Weights of a small contrastive image-text model.
Model: 15M parameters, encoder depths [3, 3, 3].
Training: adamw at rate 0.0022, 7100 steps.
Rows from block 7 of the text encoder of a small contrastive image-text model, named by matrix and row number. Rows with one number belong to one neuron. Each number is 200 + 20 x the weight over its row's rms, rounded and kept within 0 to 999. All counts start at 0.
Before each neuron's rows are labels from the 100 texts, of 14848, where the neuron reaches its highest value: "fires on" is the input token at the peak. Only what is clearly more common there than usual is listed. The data: regions of photos with short descriptions (Visual Genome). In brackets: how many of the 100.
# fc1: MLP up (text_encoder.blocks.7.mlp.fc1.weight, 768x256), inputs 0-255
# fc2: MLP down (text_encoder.blocks.7.mlp.fc2.weight, 256x768, transposed), outputs 0-255

fires on: "green" (56); "<end>" (28)
fc1.566,197,187,211,190,223,218,200,229,179,180,225,202,219,208,180,214,216,156,206,196,227,200,191,204,199,205,168,219,166,199,232,199,216,206,192,219,232,197,197,159,223,179,210,220,244,193,178,261,177,215,194,210,174,194,216,199,192,212,182,223,222,237,195,184,183,157,188,198,243,225,225,218,192,212,206,208,216,187,222,188,179,178,190,175,186,171,230,224,201,155,238,202,215,174,194,193,224,174,222,167,210,220,178,199,162,221,221,199,209,176,255,176,219,220,243,192,199,164,187,192,199,185,214,211,186,202,215,187,191,206,191,173,191,199,215,195,193,185,168,157,197,164,217,191,206,186,151,226,193,178,185,228,197,186,202,227,221,220,224,203,168,221,179,181,180,179,196,218,201,193,201,210,180,208,222,218,194,195,206,191,192,203,188,195,197,189,183,184,206,180,198,158,161,177,185,208,201,182,224,162,201,222,208,184,175,193,199,184,224,193,194,175,201,225,179,206,199,187,189,191,200,192,183,215,246,199,208,210,166,201,193,192,204,202,181,211,220,181,212,217,180,225,181,176,220,198,186,224,202,221,157,215,225,214,188,171
fc2.566,196,205,181,228,187,225,201,202,213,187,198,187,197,207,218,195,209,195,200,194,178,185,256,239,191,184,209,179,176,216,190,185,186,225,243,195,205,193,188,200,198,199,229,172,164,176,196,193,197,192,199,200,227,205,192,211,205,229,215,224,173,222,156,165,200,167,170,192,188,220,189,210,195,210,210,205,205,198,147,152,188,200,151,222,176,187,233,230,171,214,191,180,203,192,221,212,193,218,194,216,209,218,224,175,203,197,183,170,179,194,156,196,189,205,192,220,191,194,199,221,177,212,196,210,215,225,209,177,213,193,194,213,204,184,185,193,201,219,222,173,189,224,205,192,232,245,201,212,201,178,181,174,216,190,181,176,188,178,188,180,184,188,220,210,196,241,202,215,215,212,191,193,195,209,202,173,231,174,185,192,199,218,231,218,190,186,214,198,165,183,205,219,198,230,192,166,197,183,188,232,161,189,196,171,212,242,213,180,217,221,189,204,193,187,243,204,217,241,213,223,195,196,160,188,158,208,197,202,212,168,214,231,204,205,144,190,191,203,198,176,216,228,194,220,163,203,184,191,160,190,237,194,210,224,175,218

fires on: "green" (75)
fc1.544,179,169,219,188,207,162,194,234,199,207,202,220,208,213,183,199,186,177,200,181,214,213,199,207,193,223,182,211,171,226,219,227,202,194,182,201,209,166,205,210,240,183,193,225,221,205,210,203,160,202,199,192,197,179,229,202,197,214,172,204,217,232,161,219,166,185,185,226,224,236,232,223,176,211,210,203,203,217,203,196,200,182,195,208,183,182,202,199,228,167,245,203,216,196,177,192,221,187,249,183,246,215,175,210,212,210,219,189,190,211,215,165,167,192,194,178,212,170,200,175,194,216,216,184,187,184,207,175,203,235,197,168,210,161,218,203,199,179,189,175,216,185,212,203,203,195,190,222,194,218,194,224,175,156,196,222,214,193,223,173,160,207,166,207,195,198,190,202,225,210,220,190,183,233,192,204,220,210,196,206,189,205,181,196,201,195,214,190,219,205,184,184,214,180,196,192,203,181,228,167,182,234,190,197,162,198,209,227,202,202,252,199,143,204,183,249,233,179,142,206,210,216,213,221,212,202,195,212,227,194,188,207,210,205,194,177,203,185,245,214,212,205,182,193,213,219,179,221,198,239,171,189,222,188,163,209
fc2.544,209,201,174,183,220,212,208,232,206,240,210,205,220,206,201,193,213,206,209,182,224,196,200,250,200,177,196,189,217,213,202,202,173,207,219,168,193,210,176,217,224,209,167,196,159,200,194,184,209,221,166,210,183,193,195,235,198,227,212,190,196,186,212,200,182,209,196,224,211,191,197,207,197,224,189,166,177,184,170,149,174,199,204,186,165,201,179,172,195,189,158,246,167,182,230,197,201,190,209,210,163,208,189,217,205,216,208,227,242,184,144,202,200,161,191,195,228,226,216,196,225,192,179,189,177,186,191,201,205,187,175,208,182,196,195,205,187,200,169,191,220,227,247,188,236,182,219,206,206,212,186,188,222,226,209,178,160,197,182,178,215,188,179,230,177,240,223,225,163,225,208,199,192,180,184,192,200,200,196,196,191,199,222,203,217,185,200,238,195,230,182,215,188,174,213,169,176,203,213,200,191,167,262,204,155,213,204,191,190,231,191,175,207,179,233,246,222,203,193,219,209,215,202,197,221,192,203,205,207,203,221,185,210,193,194,218,200,182,231,183,174,215,186,201,203,203,231,199,216,228,186,230,199,228,222,219

fires on: "yellow" (94)
fc1.458,194,189,189,224,232,181,223,237,181,173,206,215,202,221,194,190,175,165,207,180,216,211,187,209,200,196,198,206,191,220,193,205,211,191,202,197,202,153,214,217,211,144,163,196,199,205,202,200,189,193,158,193,150,207,199,210,174,213,188,243,198,243,164,183,190,174,201,250,198,230,214,222,190,188,195,208,201,178,204,187,206,149,180,198,215,174,183,219,187,183,193,238,214,191,191,214,209,190,211,221,205,205,161,207,203,206,218,226,179,213,197,173,197,198,199,154,206,198,198,151,221,199,207,197,201,199,203,190,209,210,167,199,215,181,221,198,191,188,191,196,226,196,235,191,186,198,202,224,206,211,184,206,211,215,190,190,211,191,206,183,192,193,187,221,167,200,205,219,211,198,264,188,228,218,178,200,194,218,184,224,204,199,211,220,183,182,194,179,229,204,215,231,199,187,211,185,241,181,215,184,226,200,186,190,117,201,160,198,218,159,257,207,181,196,188,210,220,205,189,214,205,188,234,197,203,173,205,214,201,220,191,171,207,196,200,204,199,189,253,226,219,198,189,193,185,182,192,217,165,219,189,220,238,196,192,206
fc2.458,213,215,203,162,184,202,187,180,216,238,204,189,223,188,215,213,220,213,202,207,189,201,213,171,222,194,209,215,211,192,220,209,196,202,176,186,209,227,202,183,190,237,237,196,186,199,215,181,179,210,243,212,234,166,203,186,231,188,201,198,201,168,213,214,161,227,195,161,213,187,239,179,190,225,182,217,239,211,190,214,185,224,206,180,155,248,226,194,212,207,216,179,186,203,202,201,191,210,186,194,239,205,202,224,198,198,203,163,231,181,175,205,202,200,181,232,190,192,193,246,186,200,204,202,183,190,178,204,191,186,219,195,178,210,189,203,205,191,202,173,165,212,169,203,200,193,171,179,194,189,194,181,200,183,204,189,197,198,203,223,180,212,212,197,220,215,189,201,180,236,162,215,168,175,221,214,202,175,214,175,198,202,184,152,237,217,210,201,142,186,207,187,207,207,209,224,178,227,193,202,161,192,184,223,250,200,230,197,197,224,161,200,200,201,205,191,207,196,216,178,202,217,146,205,200,216,194,182,209,170,192,226,231,184,186,173,197,193,165,183,177,229,245,196,224,241,201,222,236,182,211,198,175,191,204,211

fires on: "<end>" (32); "bunch" (17); "bushes" (7)
fc1.352,212,238,195,205,210,196,233,222,213,161,224,210,207,264,189,200,181,196,209,170,211,199,238,200,193,193,192,206,226,209,178,185,212,192,216,193,228,180,225,220,198,145,151,202,219,187,175,201,213,184,168,186,183,215,187,226,195,214,181,221,205,227,174,192,196,164,184,217,173,204,190,207,228,185,214,206,204,203,196,190,177,183,186,220,227,173,223,220,194,208,177,247,210,195,182,215,175,184,195,225,192,209,165,209,204,194,236,199,179,225,197,162,225,219,190,188,186,156,232,179,232,219,229,193,189,195,199,195,225,209,172,211,203,154,225,210,205,196,194,193,187,192,192,187,174,201,214,207,214,193,152,206,204,206,176,190,211,189,199,184,192,227,189,212,181,191,221,173,185,213,218,183,214,208,166,202,225,200,208,233,224,221,195,203,180,192,206,170,215,197,210,222,188,180,218,179,236,179,207,191,181,187,199,197,183,238,188,199,240,176,212,204,209,198,197,204,218,215,189,178,208,195,210,184,170,212,205,212,143,179,189,159,190,169,209,203,219,190,224,231,234,208,192,176,195,184,234,215,179,178,196,237,241,183,223,204
fc2.352,224,182,204,200,215,177,185,223,188,188,201,228,193,190,198,213,213,195,207,143,211,196,182,166,223,223,196,248,183,211,202,206,204,204,177,188,214,208,241,253,203,187,220,198,175,208,202,179,189,199,184,221,190,160,215,208,207,188,164,213,200,217,179,206,178,182,173,214,205,208,227,248,198,192,187,211,222,207,206,228,208,194,144,173,186,208,214,208,196,193,169,216,188,196,200,199,219,218,207,179,220,221,198,227,211,208,252,186,220,195,126,193,182,178,208,188,203,186,196,198,203,201,218,202,193,198,195,196,186,220,199,185,212,188,243,205,203,207,186,194,174,216,221,204,135,201,192,183,192,211,192,209,204,176,183,187,208,199,187,134,197,196,191,206,168,255,219,235,215,252,212,233,198,188,185,212,217,192,200,185,190,198,189,154,193,214,215,183,201,194,224,196,206,198,206,189,208,134,203,199,196,206,158,239,168,212,187,224,203,188,194,216,204,208,206,206,211,188,202,222,195,214,194,204,207,200,217,181,207,190,197,200,221,203,188,191,177,187,231,212,182,227,220,167,225,202,200,233,220,202,198,206,232,198,183,218

fires on: "yellow" (81); "green" (12)
fc1.537,183,171,184,227,220,180,212,235,183,179,204,219,194,227,193,187,179,165,210,183,213,205,183,208,199,199,199,203,188,215,193,210,210,199,206,184,208,159,218,219,210,141,165,194,200,204,199,199,194,186,169,193,149,215,206,215,173,212,180,243,204,247,171,184,193,169,196,247,191,235,211,218,182,183,196,208,200,174,205,193,209,153,172,198,221,172,185,209,179,191,188,230,214,192,185,216,211,208,214,214,198,204,167,201,204,214,221,237,179,207,192,177,192,194,194,150,208,196,202,146,223,199,205,194,209,201,206,189,193,211,169,201,208,182,219,192,189,204,184,200,226,198,234,206,183,190,208,217,192,212,188,211,207,214,192,190,215,187,195,181,200,195,194,218,166,203,192,225,214,193,266,186,232,217,179,200,201,223,179,222,197,197,208,219,178,184,200,176,222,202,217,226,196,188,212,180,234,179,217,187,230,201,183,203,122,207,164,193,216,151,256,206,189,204,193,211,219,196,187,204,199,185,235,208,207,182,203,215,203,218,190,173,204,201,211,205,191,186,255,220,219,192,181,199,191,191,189,215,169,223,186,215,232,197,184,205
fc2.537,231,206,200,165,194,206,196,184,218,251,202,196,212,192,219,215,208,217,207,205,187,202,207,175,223,203,207,214,208,184,219,207,198,202,185,186,206,240,206,194,190,240,242,195,186,179,206,182,195,200,241,198,232,169,204,195,217,175,213,189,204,167,223,218,168,240,190,162,213,178,235,187,200,226,184,216,238,209,182,223,187,220,192,191,158,252,218,190,211,212,218,182,188,201,202,189,192,208,191,191,227,199,207,221,203,195,209,154,234,199,161,209,200,199,167,223,166,200,195,246,186,206,199,206,187,197,172,204,193,176,207,194,174,212,184,205,207,183,203,182,171,218,176,198,189,197,167,178,196,184,210,180,200,177,191,195,194,192,200,219,189,206,210,194,215,233,198,206,192,236,160,204,160,164,215,216,206,177,213,176,196,209,183,161,232,212,211,211,141,196,192,177,190,209,199,222,182,220,190,209,176,187,183,232,241,191,232,213,194,228,164,196,199,204,211,191,204,196,206,195,206,223,151,195,200,215,190,189,201,173,203,219,231,192,190,183,204,202,163,184,186,241,247,204,227,240,207,222,233,184,209,195,178,177,203,213

fires on: "<end>" (38); "glasses" (13); "wooden" (13)
fc1.717,206,233,183,210,180,195,210,172,210,196,193,183,178,229,214,184,187,213,194,192,162,192,234,205,206,193,233,189,227,186,176,199,184,195,196,184,205,220,204,209,168,226,195,173,171,208,206,166,229,198,207,197,223,196,192,207,216,186,199,177,183,182,209,200,211,221,216,175,171,171,162,173,214,214,174,201,189,216,198,176,184,214,224,204,201,213,193,204,196,218,188,217,202,241,188,212,169,202,170,239,189,180,195,183,228,188,183,192,194,231,177,212,184,260,203,210,183,208,215,215,220,247,199,190,209,215,177,222,229,186,190,234,184,197,200,201,231,196,247,222,206,222,175,149,220,248,209,188,235,191,205,173,217,213,205,170,185,190,209,207,217,193,233,203,203,230,196,189,190,201,156,192,207,198,211,179,204,203,205,201,219,215,216,193,198,224,194,202,211,232,204,222,208,236,200,181,212,212,175,237,184,178,213,193,231,198,212,205,204,227,165,217,206,152,204,182,176,236,197,195,182,185,188,162,146,204,195,188,180,197,211,201,196,211,210,196,227,221,172,184,204,198,206,219,203,215,220,203,184,152,249,207,179,185,240,225
fc2.717,201,193,197,187,246,195,188,266,205,192,200,233,214,200,196,211,214,192,198,101,207,211,204,219,211,213,196,250,192,199,217,211,203,204,186,194,215,203,214,230,202,188,212,200,162,227,178,189,190,188,202,186,189,190,208,211,200,206,182,217,197,209,198,197,183,191,155,193,212,183,220,259,204,214,197,218,208,209,189,190,213,181,161,179,173,194,212,198,202,191,176,212,210,198,185,192,211,209,202,180,210,207,199,239,214,204,274,192,215,210,121,193,199,198,200,197,200,191,198,207,206,199,213,203,176,199,182,197,199,204,202,196,181,190,255,190,200,198,198,175,187,213,217,204,175,205,191,207,199,199,194,207,195,194,167,195,194,207,212,136,194,203,194,243,186,243,232,236,207,245,205,212,193,204,166,213,210,192,195,188,197,199,190,157,210,175,190,195,181,194,205,203,202,197,203,191,202,137,203,194,184,196,190,208,172,212,208,202,197,179,194,217,207,206,184,211,252,186,200,224,236,204,192,198,201,208,206,199,200,193,190,193,235,183,190,196,182,193,234,211,171,239,190,172,210,215,198,233,206,206,198,203,226,191,188,215

fires on: "<end>" (32); "glasses" (12); "wooden" (7)
fc1.698,205,217,193,198,181,205,205,197,203,215,204,212,194,212,234,193,220,212,184,209,164,214,239,189,210,200,230,201,230,180,186,183,188,186,202,177,200,211,188,190,161,212,201,181,179,215,208,182,266,200,195,215,213,190,164,177,195,191,182,169,207,183,237,170,193,215,230,178,163,170,168,175,236,227,181,237,198,204,215,201,196,215,238,182,180,189,203,198,223,224,198,211,186,215,202,234,187,216,166,213,206,184,202,207,207,171,184,187,193,224,192,207,199,253,226,229,166,213,229,199,186,225,215,187,208,224,171,210,212,188,195,222,194,215,197,182,223,220,249,213,182,216,164,152,199,224,213,195,231,179,212,183,207,202,205,157,185,180,216,214,208,184,221,183,198,224,214,174,209,200,160,207,200,218,201,192,197,208,188,204,227,209,187,198,211,228,192,186,190,231,183,212,199,210,199,195,218,198,173,235,189,172,195,211,215,209,194,201,203,206,159,179,184,157,213,185,196,228,189,201,192,203,179,160,149,183,179,191,174,186,206,182,182,176,212,171,220,214,203,203,206,204,225,207,209,195,239,216,182,165,239,214,210,197,237,221
fc2.698,212,190,190,186,251,188,188,262,219,192,199,228,207,194,202,213,219,194,200,102,205,212,204,215,205,211,194,252,196,196,222,203,211,206,188,192,209,203,212,217,207,191,215,199,165,219,180,194,195,189,204,197,191,180,206,210,197,205,180,208,205,211,197,198,188,188,161,200,221,191,222,250,203,216,205,221,213,206,191,189,214,180,153,177,174,192,210,204,205,187,173,215,204,196,180,191,201,202,207,183,212,209,198,233,209,210,274,188,217,208,117,189,195,197,203,200,195,195,205,203,207,204,215,197,179,194,174,193,190,218,199,200,195,190,257,193,197,197,197,166,188,212,223,205,179,198,195,202,197,203,189,202,197,192,169,192,195,202,209,138,191,201,192,233,178,243,232,235,213,248,205,213,201,205,170,208,209,185,201,179,196,198,179,152,207,180,200,199,192,193,200,199,206,200,202,192,205,135,207,202,185,198,195,211,177,207,209,200,197,176,195,209,200,209,188,209,254,186,198,222,242,204,191,200,198,217,207,208,197,195,197,195,246,184,188,199,187,199,235,206,172,231,182,175,204,220,194,224,202,195,202,201,227,191,186,208

fires on: "<end>" (47); "bear" (7)
fc1.725,210,233,195,198,191,155,206,172,190,198,235,204,199,206,211,213,179,159,224,174,189,195,197,153,198,208,219,194,226,204,201,212,200,202,216,196,209,213,230,240,168,234,207,193,186,215,201,213,186,196,190,191,194,175,194,189,191,187,157,207,191,191,184,179,172,212,213,189,191,178,193,192,220,200,225,229,226,191,240,223,203,198,227,189,202,194,199,198,195,215,202,210,211,220,193,251,167,203,176,221,239,189,177,191,192,203,185,197,203,213,200,183,188,247,254,200,206,194,195,223,225,243,218,202,195,199,192,225,232,207,160,192,202,217,213,191,225,212,233,224,199,195,166,149,176,214,182,176,245,168,198,175,199,181,191,196,212,184,225,191,160,192,214,188,194,192,195,196,177,205,188,201,212,219,189,189,182,194,199,227,205,216,169,170,174,222,180,168,207,196,230,229,207,215,190,220,197,204,175,214,206,191,164,203,208,200,188,210,204,240,193,221,199,151,179,196,199,189,217,210,195,217,190,164,153,204,186,187,175,168,190,195,183,213,200,142,193,211,178,192,228,188,202,186,221,197,207,228,196,143,219,189,179,190,214,206
fc2.725,209,194,203,192,252,188,186,248,208,198,193,224,199,206,202,210,215,204,204,95,207,209,206,207,202,218,189,253,198,189,220,207,213,207,194,197,215,199,210,227,204,191,213,195,159,224,174,189,184,193,201,193,185,179,202,210,203,199,186,205,199,197,202,203,175,196,159,202,210,181,219,251,209,216,203,216,217,213,193,192,207,193,164,178,173,192,204,197,210,192,165,208,196,191,177,189,206,213,202,182,215,199,202,234,212,205,276,189,212,207,120,195,202,196,202,194,199,186,202,206,202,201,210,202,179,204,176,196,199,214,204,198,185,185,258,195,198,187,198,176,180,212,228,204,179,195,200,205,193,204,191,203,190,177,164,197,185,210,218,141,191,202,200,230,178,244,232,234,215,254,204,216,193,198,173,221,210,190,195,174,193,201,186,155,216,174,200,203,187,195,195,199,194,196,205,196,198,141,202,198,195,190,196,215,177,206,210,208,202,181,183,210,207,202,190,211,245,198,202,224,242,209,184,199,205,206,203,202,204,193,189,190,245,185,202,193,193,195,237,203,172,238,198,173,202,220,198,219,205,205,196,198,217,187,185,216

fires on: "red" (44); "on" (10)
fc1.79,203,173,243,206,207,209,189,199,205,195,196,198,233,212,180,217,202,211,210,204,233,212,218,224,216,222,136,195,156,201,212,220,208,175,213,241,214,200,174,201,209,225,226,229,215,190,171,217,199,208,220,187,204,198,229,215,209,188,215,195,202,184,204,210,215,212,197,197,225,194,198,204,211,227,230,195,181,193,187,192,212,193,203,206,201,199,214,195,197,170,175,181,200,202,191,181,253,190,247,169,202,229,202,227,180,172,184,199,197,197,225,207,167,205,199,210,203,201,196,196,192,213,198,157,209,168,208,138,214,182,224,150,182,174,195,193,193,167,204,181,193,178,183,169,199,207,210,213,216,231,187,246,186,182,188,235,216,230,210,188,204,216,171,194,209,182,209,210,204,198,203,195,191,196,210,222,201,187,177,190,182,236,207,208,188,200,201,195,190,198,225,175,196,149,191,198,181,195,206,186,173,238,219,214,220,194,218,237,204,219,190,189,148,174,194,238,202,145,162,220,205,234,172,191,196,204,197,200,233,174,207,221,206,204,224,201,185,193,188,199,179,198,189,208,186,186,184,187,199,244,203,164,171,200,179,153
fc2.79,200,192,182,196,196,214,247,199,198,171,219,184,169,204,228,161,191,207,192,199,198,206,226,221,208,169,230,164,202,227,167,199,193,220,181,160,205,192,205,231,186,183,185,167,163,192,215,173,209,196,162,202,193,214,193,214,209,197,205,223,182,231,168,182,196,167,209,217,165,205,208,202,173,196,163,187,201,200,202,144,195,209,188,190,201,198,197,203,202,202,177,225,212,199,213,248,191,234,200,237,190,201,183,178,248,222,208,208,211,211,168,162,197,186,181,169,202,202,194,178,232,187,195,209,189,216,198,209,174,190,178,222,200,150,206,187,209,209,186,205,198,226,213,199,222,204,223,210,173,194,163,194,240,241,197,157,200,174,201,172,203,203,211,230,177,239,184,204,192,199,213,179,235,220,206,172,207,241,189,227,191,201,237,216,212,200,199,192,197,250,207,241,212,209,227,209,251,208,203,201,190,179,194,167,189,220,174,187,216,183,199,204,188,207,214,191,217,236,203,177,205,173,199,186,198,202,203,194,200,217,200,196,189,198,184,189,198,219,237,226,211,213,201,204,208,198,183,206,183,221,209,233,231,198,189,238

fires on: "red" (51); "tomato" (15); "apple" (8); "on" (7)
fc1.32,173,163,231,201,205,213,208,185,205,210,190,205,246,213,179,213,208,209,224,216,211,224,220,226,195,216,167,203,146,186,223,216,214,182,207,242,196,190,164,192,217,203,197,227,213,178,174,209,185,207,225,162,217,219,231,198,207,203,219,200,176,206,184,226,199,209,191,183,227,207,212,203,203,225,221,212,196,196,190,179,193,200,190,219,181,202,211,210,212,166,205,196,198,203,198,195,271,209,261,184,218,215,201,202,195,180,191,183,197,203,214,160,161,212,181,205,202,194,182,192,197,230,191,152,205,177,192,143,224,179,197,167,166,171,198,192,189,176,197,180,203,183,188,187,233,210,184,221,217,238,176,228,195,173,199,220,237,235,200,194,167,203,178,200,223,188,196,211,208,194,187,173,197,213,225,229,195,202,201,202,170,224,200,208,212,195,184,212,186,209,191,170,191,185,204,211,185,191,219,192,169,219,225,176,209,182,215,231,196,203,196,201,157,172,197,228,214,170,149,209,227,234,185,189,190,204,189,208,232,174,197,215,189,205,206,202,190,194,190,194,190,195,187,209,188,206,173,182,209,246,195,187,186,204,145,177
fc2.32,201,171,176,200,174,197,231,203,197,177,195,192,190,214,224,175,192,193,205,191,188,188,221,208,206,190,236,175,185,234,196,202,165,207,193,163,220,173,188,209,217,179,188,179,174,217,231,154,193,204,192,203,202,192,220,207,225,205,208,213,207,238,160,184,186,152,215,212,185,225,189,215,163,183,166,183,200,193,226,169,205,183,181,192,216,199,210,191,213,210,172,218,206,192,218,227,209,234,230,223,204,184,183,180,244,208,219,219,195,195,154,155,183,188,199,160,229,211,198,186,209,205,204,210,204,220,213,197,183,195,187,204,213,157,201,191,209,220,181,217,215,245,225,226,220,201,224,210,183,192,156,199,235,199,199,158,194,173,178,196,187,195,212,209,165,238,170,205,223,175,207,194,243,215,208,177,195,224,198,217,193,196,226,214,201,214,190,203,199,224,202,220,225,207,241,182,220,203,213,186,194,181,203,161,186,219,165,191,210,178,214,191,203,211,208,192,182,226,196,171,183,194,214,205,215,224,212,185,196,223,209,202,193,193,198,189,199,218,256,235,216,174,188,210,180,207,184,207,186,212,208,239,215,228,177,250

fires on: "red" (52); "tomato" (12)
fc1.33,172,168,249,202,202,214,198,192,210,208,193,210,236,198,174,214,192,218,215,217,224,217,226,219,208,212,159,209,144,196,229,219,213,176,207,234,214,206,160,203,217,227,218,232,205,197,188,224,191,210,217,193,201,199,251,196,199,203,213,199,186,193,193,238,189,205,204,195,230,201,195,187,195,215,233,198,185,205,188,199,206,213,200,214,186,195,234,192,212,149,212,192,210,214,189,190,234,210,244,183,209,230,207,212,200,183,209,189,205,206,217,191,179,198,190,229,197,178,192,214,198,203,194,155,204,159,188,153,214,177,206,141,181,173,193,196,200,173,188,177,203,185,198,180,203,203,188,213,234,236,188,244,202,188,192,235,229,232,209,203,184,188,164,207,213,194,218,206,198,188,192,182,197,201,209,232,208,205,214,200,161,237,212,221,189,180,196,206,197,203,206,180,195,170,183,215,179,216,222,195,175,242,220,196,203,198,200,234,210,204,199,201,152,190,191,249,196,170,154,211,212,234,179,195,176,203,188,213,238,180,191,230,206,214,198,196,196,193,192,193,195,219,189,209,204,187,187,190,208,248,198,170,189,212,160,177
fc2.33,214,162,167,201,204,211,236,197,173,204,217,194,176,201,211,148,177,190,213,185,214,197,217,210,219,179,218,181,181,233,179,195,190,213,213,175,228,185,178,228,206,177,173,186,147,200,227,160,183,180,191,197,211,192,218,193,234,220,214,212,203,228,171,182,200,181,221,224,201,220,216,188,166,199,171,178,214,202,220,165,200,177,194,191,214,196,197,204,202,209,187,231,213,183,209,240,219,223,223,231,202,189,191,176,261,207,207,216,185,207,181,168,194,169,176,180,211,188,204,180,205,203,204,199,205,214,196,204,176,194,186,212,198,156,188,199,200,210,179,196,194,225,213,203,215,197,215,213,181,211,169,188,238,209,208,147,176,181,203,183,211,201,208,215,161,232,174,208,209,176,228,192,237,217,225,171,193,218,199,238,209,216,225,220,205,226,193,194,213,226,198,225,216,209,246,180,221,195,192,198,195,184,188,164,206,223,160,190,203,190,220,204,206,209,211,189,187,226,180,182,200,197,217,203,216,194,214,213,210,207,193,206,200,194,177,188,207,221,248,234,231,205,183,229,195,206,178,219,200,201,195,228,228,220,183,262

fires on: "<end>" (61); "is" (9); "green" (7)
fc1.589,203,167,215,180,215,204,226,218,191,207,200,213,224,183,198,225,223,220,191,210,237,189,170,211,182,219,200,235,201,171,228,197,230,191,198,222,187,156,205,196,219,208,194,244,243,209,188,230,179,201,163,188,196,203,189,190,211,168,214,193,210,223,189,200,174,192,195,221,233,236,229,214,219,211,250,201,218,187,238,182,216,155,176,217,177,210,225,205,206,161,215,199,205,206,191,195,208,193,190,179,199,240,210,211,174,187,196,204,203,196,227,206,208,171,184,193,207,180,211,209,192,208,194,185,138,181,194,188,181,179,172,184,206,159,195,183,182,188,175,181,191,151,202,221,185,193,183,212,208,188,204,234,183,218,162,233,216,237,218,202,185,211,181,202,166,201,225,243,206,174,228,199,205,205,173,201,172,180,192,217,200,220,209,196,232,183,184,175,208,202,210,182,203,181,188,218,184,171,200,162,212,218,205,207,170,196,198,210,189,196,193,182,176,202,192,228,232,150,216,190,231,220,184,185,234,196,205,196,172,210,186,190,217,180,178,177,204,166,210,207,200,201,178,175,218,213,171,192,206,216,195,197,228,221,184,170
fc2.589,192,220,204,203,190,191,189,226,190,176,190,186,193,218,201,180,203,191,187,215,192,226,238,222,175,198,192,178,200,184,174,157,178,200,186,204,201,185,162,169,174,180,193,176,201,241,232,199,197,195,206,214,231,210,166,220,176,175,178,196,219,225,188,235,237,210,192,188,210,235,199,179,177,206,177,207,218,189,190,181,186,237,187,206,192,166,223,193,196,246,184,199,227,218,197,209,134,194,179,200,228,155,183,203,208,220,185,203,213,189,199,166,186,242,213,195,197,198,176,195,204,199,219,177,192,212,225,195,204,191,212,209,222,194,195,190,234,201,218,205,216,208,201,178,179,202,178,182,212,191,178,163,192,244,211,192,225,173,181,237,167,226,199,234,217,203,204,193,201,187,206,205,208,202,189,182,192,181,210,167,167,182,191,194,228,205,201,223,197,191,169,263,207,238,210,201,157,213,184,225,189,215,241,179,200,195,205,201,203,213,176,216,215,196,189,192,212,232,217,217,215,177,184,186,174,253,191,208,182,225,200,250,205,170,185,187,228,190,214,213,193,184,194,222,165,216,204,207,193,219,210,214,220,210,186,204

fires on: "<end>" (57); "player" (19)
fc1.683,200,228,222,206,192,223,210,196,173,199,198,209,220,197,200,226,213,203,215,198,196,183,219,208,199,204,190,233,204,214,222,215,221,209,178,224,240,172,198,213,205,214,208,202,262,175,201,220,146,198,250,208,197,191,215,177,220,207,190,216,218,191,200,215,150,175,162,182,233,232,238,233,197,209,234,207,233,208,185,197,215,199,194,193,160,224,226,204,198,207,224,195,189,214,185,174,172,228,229,215,241,240,222,210,195,216,199,165,214,198,251,184,221,189,179,218,202,162,200,222,194,208,212,206,208,169,213,214,175,214,225,177,190,190,213,216,206,216,193,169,172,157,187,184,182,188,166,220,185,189,192,217,166,190,196,215,227,190,189,203,158,215,201,209,214,184,184,192,202,223,183,201,169,205,190,237,203,173,209,186,189,192,181,185,210,202,194,179,163,179,208,175,188,194,218,243,198,163,206,181,196,208,202,186,197,183,194,179,196,188,166,177,214,215,194,221,212,188,192,161,187,223,169,215,212,211,189,210,186,177,173,189,216,191,163,183,196,166,206,197,200,198,198,176,177,200,215,191,235,198,191,209,195,211,181,161
fc2.683,173,168,196,179,203,225,194,200,191,212,206,187,218,188,184,225,245,210,192,206,218,213,224,245,165,196,205,181,163,195,215,169,225,209,219,206,168,180,170,169,201,215,204,204,180,204,203,195,164,222,194,185,203,224,193,185,205,222,237,203,201,191,221,168,169,207,211,203,206,155,179,226,202,202,181,194,173,166,166,183,197,209,222,202,168,172,228,196,195,207,213,204,199,188,199,199,206,236,219,198,203,211,196,195,198,203,202,211,193,187,193,208,177,215,219,211,208,228,204,212,198,207,195,177,206,185,224,188,197,201,206,227,168,203,160,197,186,213,221,179,221,201,222,192,239,207,237,197,202,202,189,216,210,215,220,208,173,198,202,227,199,194,218,241,213,192,184,179,195,196,200,157,214,187,214,188,164,157,184,186,195,191,237,189,224,168,142,239,196,205,187,208,206,220,211,166,197,249,205,207,186,180,227,160,173,172,214,173,187,198,232,203,172,210,191,188,249,210,176,154,191,209,208,208,193,217,197,225,196,229,212,203,207,194,166,217,148,221,226,176,185,208,164,219,174,202,195,191,168,190,190,213,221,186,208,205